A small encoder-decoder audio transcriber, trained from scratch: encoder norm batchnorm, decoder norm layernorm.
Rows from block 2 of the audio encoder of a small encoder-decoder audio transcriber, named by matrix and row number. Rows with one number belong to one channel. Each number is 128 + 24 x the weight over its row's rms, rounded and kept within 0 to 255. All counts start at 0.
After each channel's rows are labels from the 100 clips, of 14976, where the channel reaches its highest value: "top examples" is what is common among them; "loudest band" is the band of the loudest frequency at the time of the peak. Only what is clearly more common there than usual is listed. The data: short read English sentences (LibriTTS-R).
# convs1: first pointwise conv (encoder.blocks.2.convs.1.weight, 192x192x1), inputs 48-95
# convs3: second pointwise conv (encoder.blocks.2.convs.3.weight, 192x192x1, transposed), outputs 48-95

convs1.185 [165 146 102 139 151  91 104 117 158 101 132 126 131 123 172 100 135 123 129 149 130 124 138 175  99 126 116 151  98 128 122 111 122 110 127 161 106 168  81 126 151 107 150 148  89 146 117 166]
convs3.185 [131 157 156 130 130 127 144 118 146 150 157 118 137 119 109 141 125 138 147 151 144 114 128 119 103 145  91 118 119 109 114 166 147  86 149 131 149 144  99 106 153 146 115 108 115 113 118 127]
top examples: voice: male
loudest band: 250 to 500 Hz

convs1.178 [ 76 158 122 131  91 115 120  90 137 132 101 111 116 134 146 170 167 135 118 133 143  96 187 125 110 178 118 109 138 109 113 129 120 168 131 138 106 154 143 145 101 118 102 141 153 103 118 159]
convs3.178 [118  94  95 135 143 143 141 149 128 127 111 148 145 109 148 150 145 148 121  96 122 122 102 158  97  92 122 115 140 115  83 112 137 151 114 126 100  65 157 124 147 144 101  70 143 133 103 115]
top examples: voice: female
loudest band: 250 to 500 Hz

convs1.25 [133 140 130 118 126  96  95 118 112  70 126 136 153 108 106  74  83  81 120 127 171 103  59 137 118  95 130 108 153 157 149 139  85 133 109 128 149 140 147 102 114 138 104 151 156  81 156 136]
convs3.25 [143 139 141  78 111 126 115 128 123 148 158 107 122 130 173 126 149 124 126 105  93 115 104 119 113 103 144 141 128 131  61 135  57 177 138  94 116 151 151 118 132 150 104  93  96 153  93 155]
top examples: the word "to"
loudest band: 250 to 500 Hz

convs1.111 [126 144 124 133 106 165 134 101 173 113 112 143  93 103 166 116 150 144 146 154 105 121 167  93  85 165 164 138  96 127  80 113  99 143 140 140 101 111 160 116 122 133 136 128 160 134 137 134]
convs3.111 [ 99 128  80 143 111 124 112 142 100 109 105 140 139 121 106 126 122 110  90 155 105 136 124 137 195 133 118 133 153 137  96 146 117 112 140 148 115  99 131 151 147 121 128 104 183 123 158  94]
top examples: the word "you"
loudest band: 250 to 500 Hz

convs1.174 [138 123  96 142 152  81 116 106 110 119 156 152 129 116 137 104 133 111 147 131 161  56 135 170 127 113 128 107 121 146 150 150 108 146 119 145 113 143 125  68  92 158 146 115 130 132 162 147]
convs3.174 [100 145 131 132 102 106 127 109 158 186  71 130 140 146 118 174 156 118 132 103 124 109 109 109 118 161 145 150 122 156 112 129 117 115  94  89 135  96 134 139 134 150 108 158 104 162 115 169]
top examples: the word "she"
loudest band: 2000 to 4000 Hz

convs1.110 [119 115 125 104 102  99 169  67 148 156 106 107 130 136 116 131  83 133 144 124 124 104 117 115 120 100 115 174  80 142  87 118 160  91 113 171 163 102 126 146 121 165 121 162 134 140 133 161]
convs3.110 [112 165 118 108 100 170 108 116 114 104 135 142 136 164  92 161 109 138 144 135 104  99 157 155 155 138 117 142 123 111  95 178 128 125 162  82 104 147 151  91 145 140 101 110 121 121 120 110]
top examples: the word "was"
loudest band: 4000 to 8000 Hz

convs1.123 [124 102  68 139  99 130 139 137 102 149 148  85 168 152 146 115 121 135 147 124 168 123 139 128  99 131  82 119 155 100 104  92 120 136 136  66 113 107 116 120  77 136 134 130 111 110 150 126]
convs3.123 [157 160 115 106 133 128 144 114 131 132 157 149 162 103 124 138 120 114  94 138 121 134 114 122 173 140 156 122 117 108 137 104  85 129 141 153 149  91  93 154 138 119 115 129 125 114 181 117]
top examples: voice: female
loudest band: 250 to 500 Hz; 500 to 1000 Hz

convs1.112 [100 136 147 117 145 132 147 122 136 123 125 143  94 130 132 145 125 111 111 125 113 114 144 119 154 102 114 168 152  91 134  54 138  76 134 128 124 132 124 105 156 134 113  94 133 151 127 126]
convs3.112 [124 115 147 142  97 120 117 119 126 133 107 100 106 136 124 102 137 107 131 113 190 115 162 145 105 130 121  92 150 109 143 157 109 141 121 138 153 124 152 128  91 128 158 166 119 143 150 149]
top examples: voice: male
loudest band: 250 to 500 Hz

convs1.2 [130 125 126 132 147 132 102 108 127  81 129 106 132 143 152 139 130 166 111 150 118 147 137 159  96 104 128 110 101 126 137 153 100 133 145 141 148 127 167 156 114 131 153 147  82 142 133 142]
convs3.2 [134 124 148 172 130 114 169 107 122 123 124 110 113 153 145 113 137 125 108 108 143 106 121 113 164 109 118 145 129 142  86 131  96 145  91 108 138 143 101 116 172 140 110 144 142 101 142 134]
top examples: voice: male
loudest band: 250 to 500 Hz

convs1.45 [131 138  73 121 111 142 136 105 123 115  98 129  46 159 141 125 160 125  92 123 115 152 144 122 111  80 135 150 144 113 135 145  69 110 116  96  92 129 156 156 111 137 157 152 148 145 137 115]
convs3.45 [128 106 120 127 109 166 162  85 138 149 185  93 164 147 126 142 125 156 135 159 131  98 129 104 108 159 156 130 117 125 123 153 136 128 112 119  76 156 112 114  58 138 144 126 119 112 115 119]
top examples: voice: male
loudest band: 250 to 500 Hz

convs1.121 [133  91 117 153 149  98 118 143  95 118 114  92 126  94 146 174 126 127 162 174  85 129 171 104 140 158 209 131 108  88 143  89 140 114 153 133 148 118 118  86 119  98 121 134 127 171 137  94]
convs3.121 [149 131 150 125 137  80 120 109 132 121 113 100 130  91 138 145  96  98 123  95 153 169 144 127 104 139 136  97  75  83 118 189 145 210 169 162 154 143 115 140 144 158 142 123 168 149 128 125]
top examples: voice: male
loudest band: 250 to 500 Hz

convs1.34 [174 135 109 134 145 119 148  99 111 103 108 119 103  41 131 144 139 113 148 122 198 111 152 124 120 117 132 101 107 129 124 156 131 147  97 134 112  98 142 128 171 140 102 168 112 138 148 151]
convs3.34 [126 145 115 140 111 100 119 168 143 148 166 119 133 125 121 117 144 103 144 111  90 117 136 104 135 128 138 115  79 175 122 134 130 118 134 174 117 171 135  95 136  95  73 157 150 154 131 157]
top examples: voice: female
loudest band: 4000 to 8000 Hz

convs1.17 [ 91 123 179 102 127 126 105 119 134 119 137 108 124 124 106  58  97 127 128 127 109 119 153 125 110 156 119 158 120 125 112 177 163 146 155 149 146 135 103  66  77  89  95 171 117 133 110 180]
convs3.17 [160 152 143 151 108 142 144 166 128 146 127 129  87 113 152 136  69 105 133 103  95 163 134 127  93  82 119 141  73 133  90 153 126 109 124 124  84 145 126 145 144 138 124 170 162 121 119 154]
top examples: voice: male
loudest band: 2000 to 4000 Hz

convs1.146 [125 103  91 124 133 125 134  41 144 123 109 142 119 161 136 114 111 116 105 145  90 133 140  74 120 145  94 133 105 138  91 110  90 124 126 113 104  97 136 130 119 171 112 155 107  73 112 143]
convs3.146 [150 106 119 111 136 119 133 123  83 157 106  93 148 146 184 160 131 129  95  95 124 100  87 168 114 151 134 102 145 130 114 118 139 141 112 125 128 108 146  89 133  85 135  83 123 100 124 103]
top examples: voice: male
loudest band: 250 to 500 Hz; 500 to 1000 Hz

convs1.13 [104 113 151 169 132 131 122 115 148 147 114 130 123 143 111 119 160 139 133 116 148  96 149 155 198 150 120 137 114 170 128 170 129 130 185 133 137  82 147 164 126 150 144 115  74 121 125 157]
convs3.13 [106 142 114 150 103 137  98 150  84 151 118 105 149 152  94 154 133 149  92 146 137 121  76 130 160 127 114 150 143 107 150 141 152  80  86 124 121  82 135  75 135  95 147 119  89 176 177 133]
top examples: the word "what"
loudest band: 250 to 500 Hz

convs1.157 [138 134 119 118 150 106 162 129 122  79 130 146 173  84 130 152 116 137 120 159 125  57  94 111 128 159 144  94 107 151 184 108 126 113 149 162 138 118 126 111 111 159  92 124 115 138 113 138]
convs3.157 [124 158 109 168 137 148 181 153 152 151 143 159  94  78  87 143 113  92 122 107  92 113 131 141 148 113 153 129 175 133 110 117 131 116 115 102 132 105 144 130 102 190 105 106 140 120  87 133]
top examples: voice: female
loudest band: 4000 to 8000 Hz; 2000 to 4000 Hz

convs1.158 [ 91 125 119 122 129 116 142  95 166 119 150 152 130 117 114 102 171 103 109 149  70 130 116 117 140 147 115 113 132 121 152 167 122 133 120 114 127 139 126 145 157 151 148 131 136 154 126 154]
convs3.158 [128 147 129 139  94 138 119 105 128 114 139 123 108 161 135 132 146 112  78 160 111 109 113  69 103 124 144 182 164 118 164  92 109 105 140 141 122 153 147 127  78 104 111 155 140 153 130  89]
top examples: voice: male
loudest band: 250 to 500 Hz

convs1.118 [138 111  93 121 105 122 118 129 128 123 141 143 104 108 157 127 164  99 144 108 119  37 102 133 184 130 124 146  85 149 138 106 131 109 175 129 109  85 129 128 123 157 113 136 167 109 112 135]
convs3.118 [141 145 130 102 138 138 139 102 138 156 128 153 181 125  95 153 141 111 127 123  37 150 128 108 195 143  87 153 151 140 103 140 119 126 112 132 136 145 134 116 138 123 155 104 116  98 124 104]
top examples: voice: male
loudest band: 500 to 1000 Hz; 250 to 500 Hz

convs1.165 [133 132 117  83 125 118 150 161 127 184 163 124 126 132 122 135 135  83 156 123 120 129 136 139 154 150 162 146 127  90 112 143 105 143 101 104  77 124 132  93 120 145 109 149 104 107 120  44]
convs3.165 [107 168 127 135 121 129 118 175 129 122  84 121 166 122 113 112 117  70  98 148 128 120 144 130 107 131 168 141 128 127 157 102 113 147 140 110  93 129 116 165 116 176 165 127 128 105  97  92]
top examples: the word "to"
loudest band: 2000 to 4000 Hz

convs1.38 [122 134 126 140 138 119 115 103 155  90 164 135 145 156 114 142 148 108 146 141 101 121 119 166 101  98 161 137  83 116 120 200  66 161  73 140 122 126 146 105 136  83 139 132 137 110 123 128]
convs3.38 [147 116 116 173 142 121  93 102 117  75 150 136 145 137 128  83 138 138 140 136 192 130 156 133 134 133 105 116 151  94 135 114 120 133 139 150 124 108 131 114 115 105 117 120 114 143 140  94]
top examples: voice: male
loudest band: 2000 to 4000 Hz; 4000 to 8000 Hz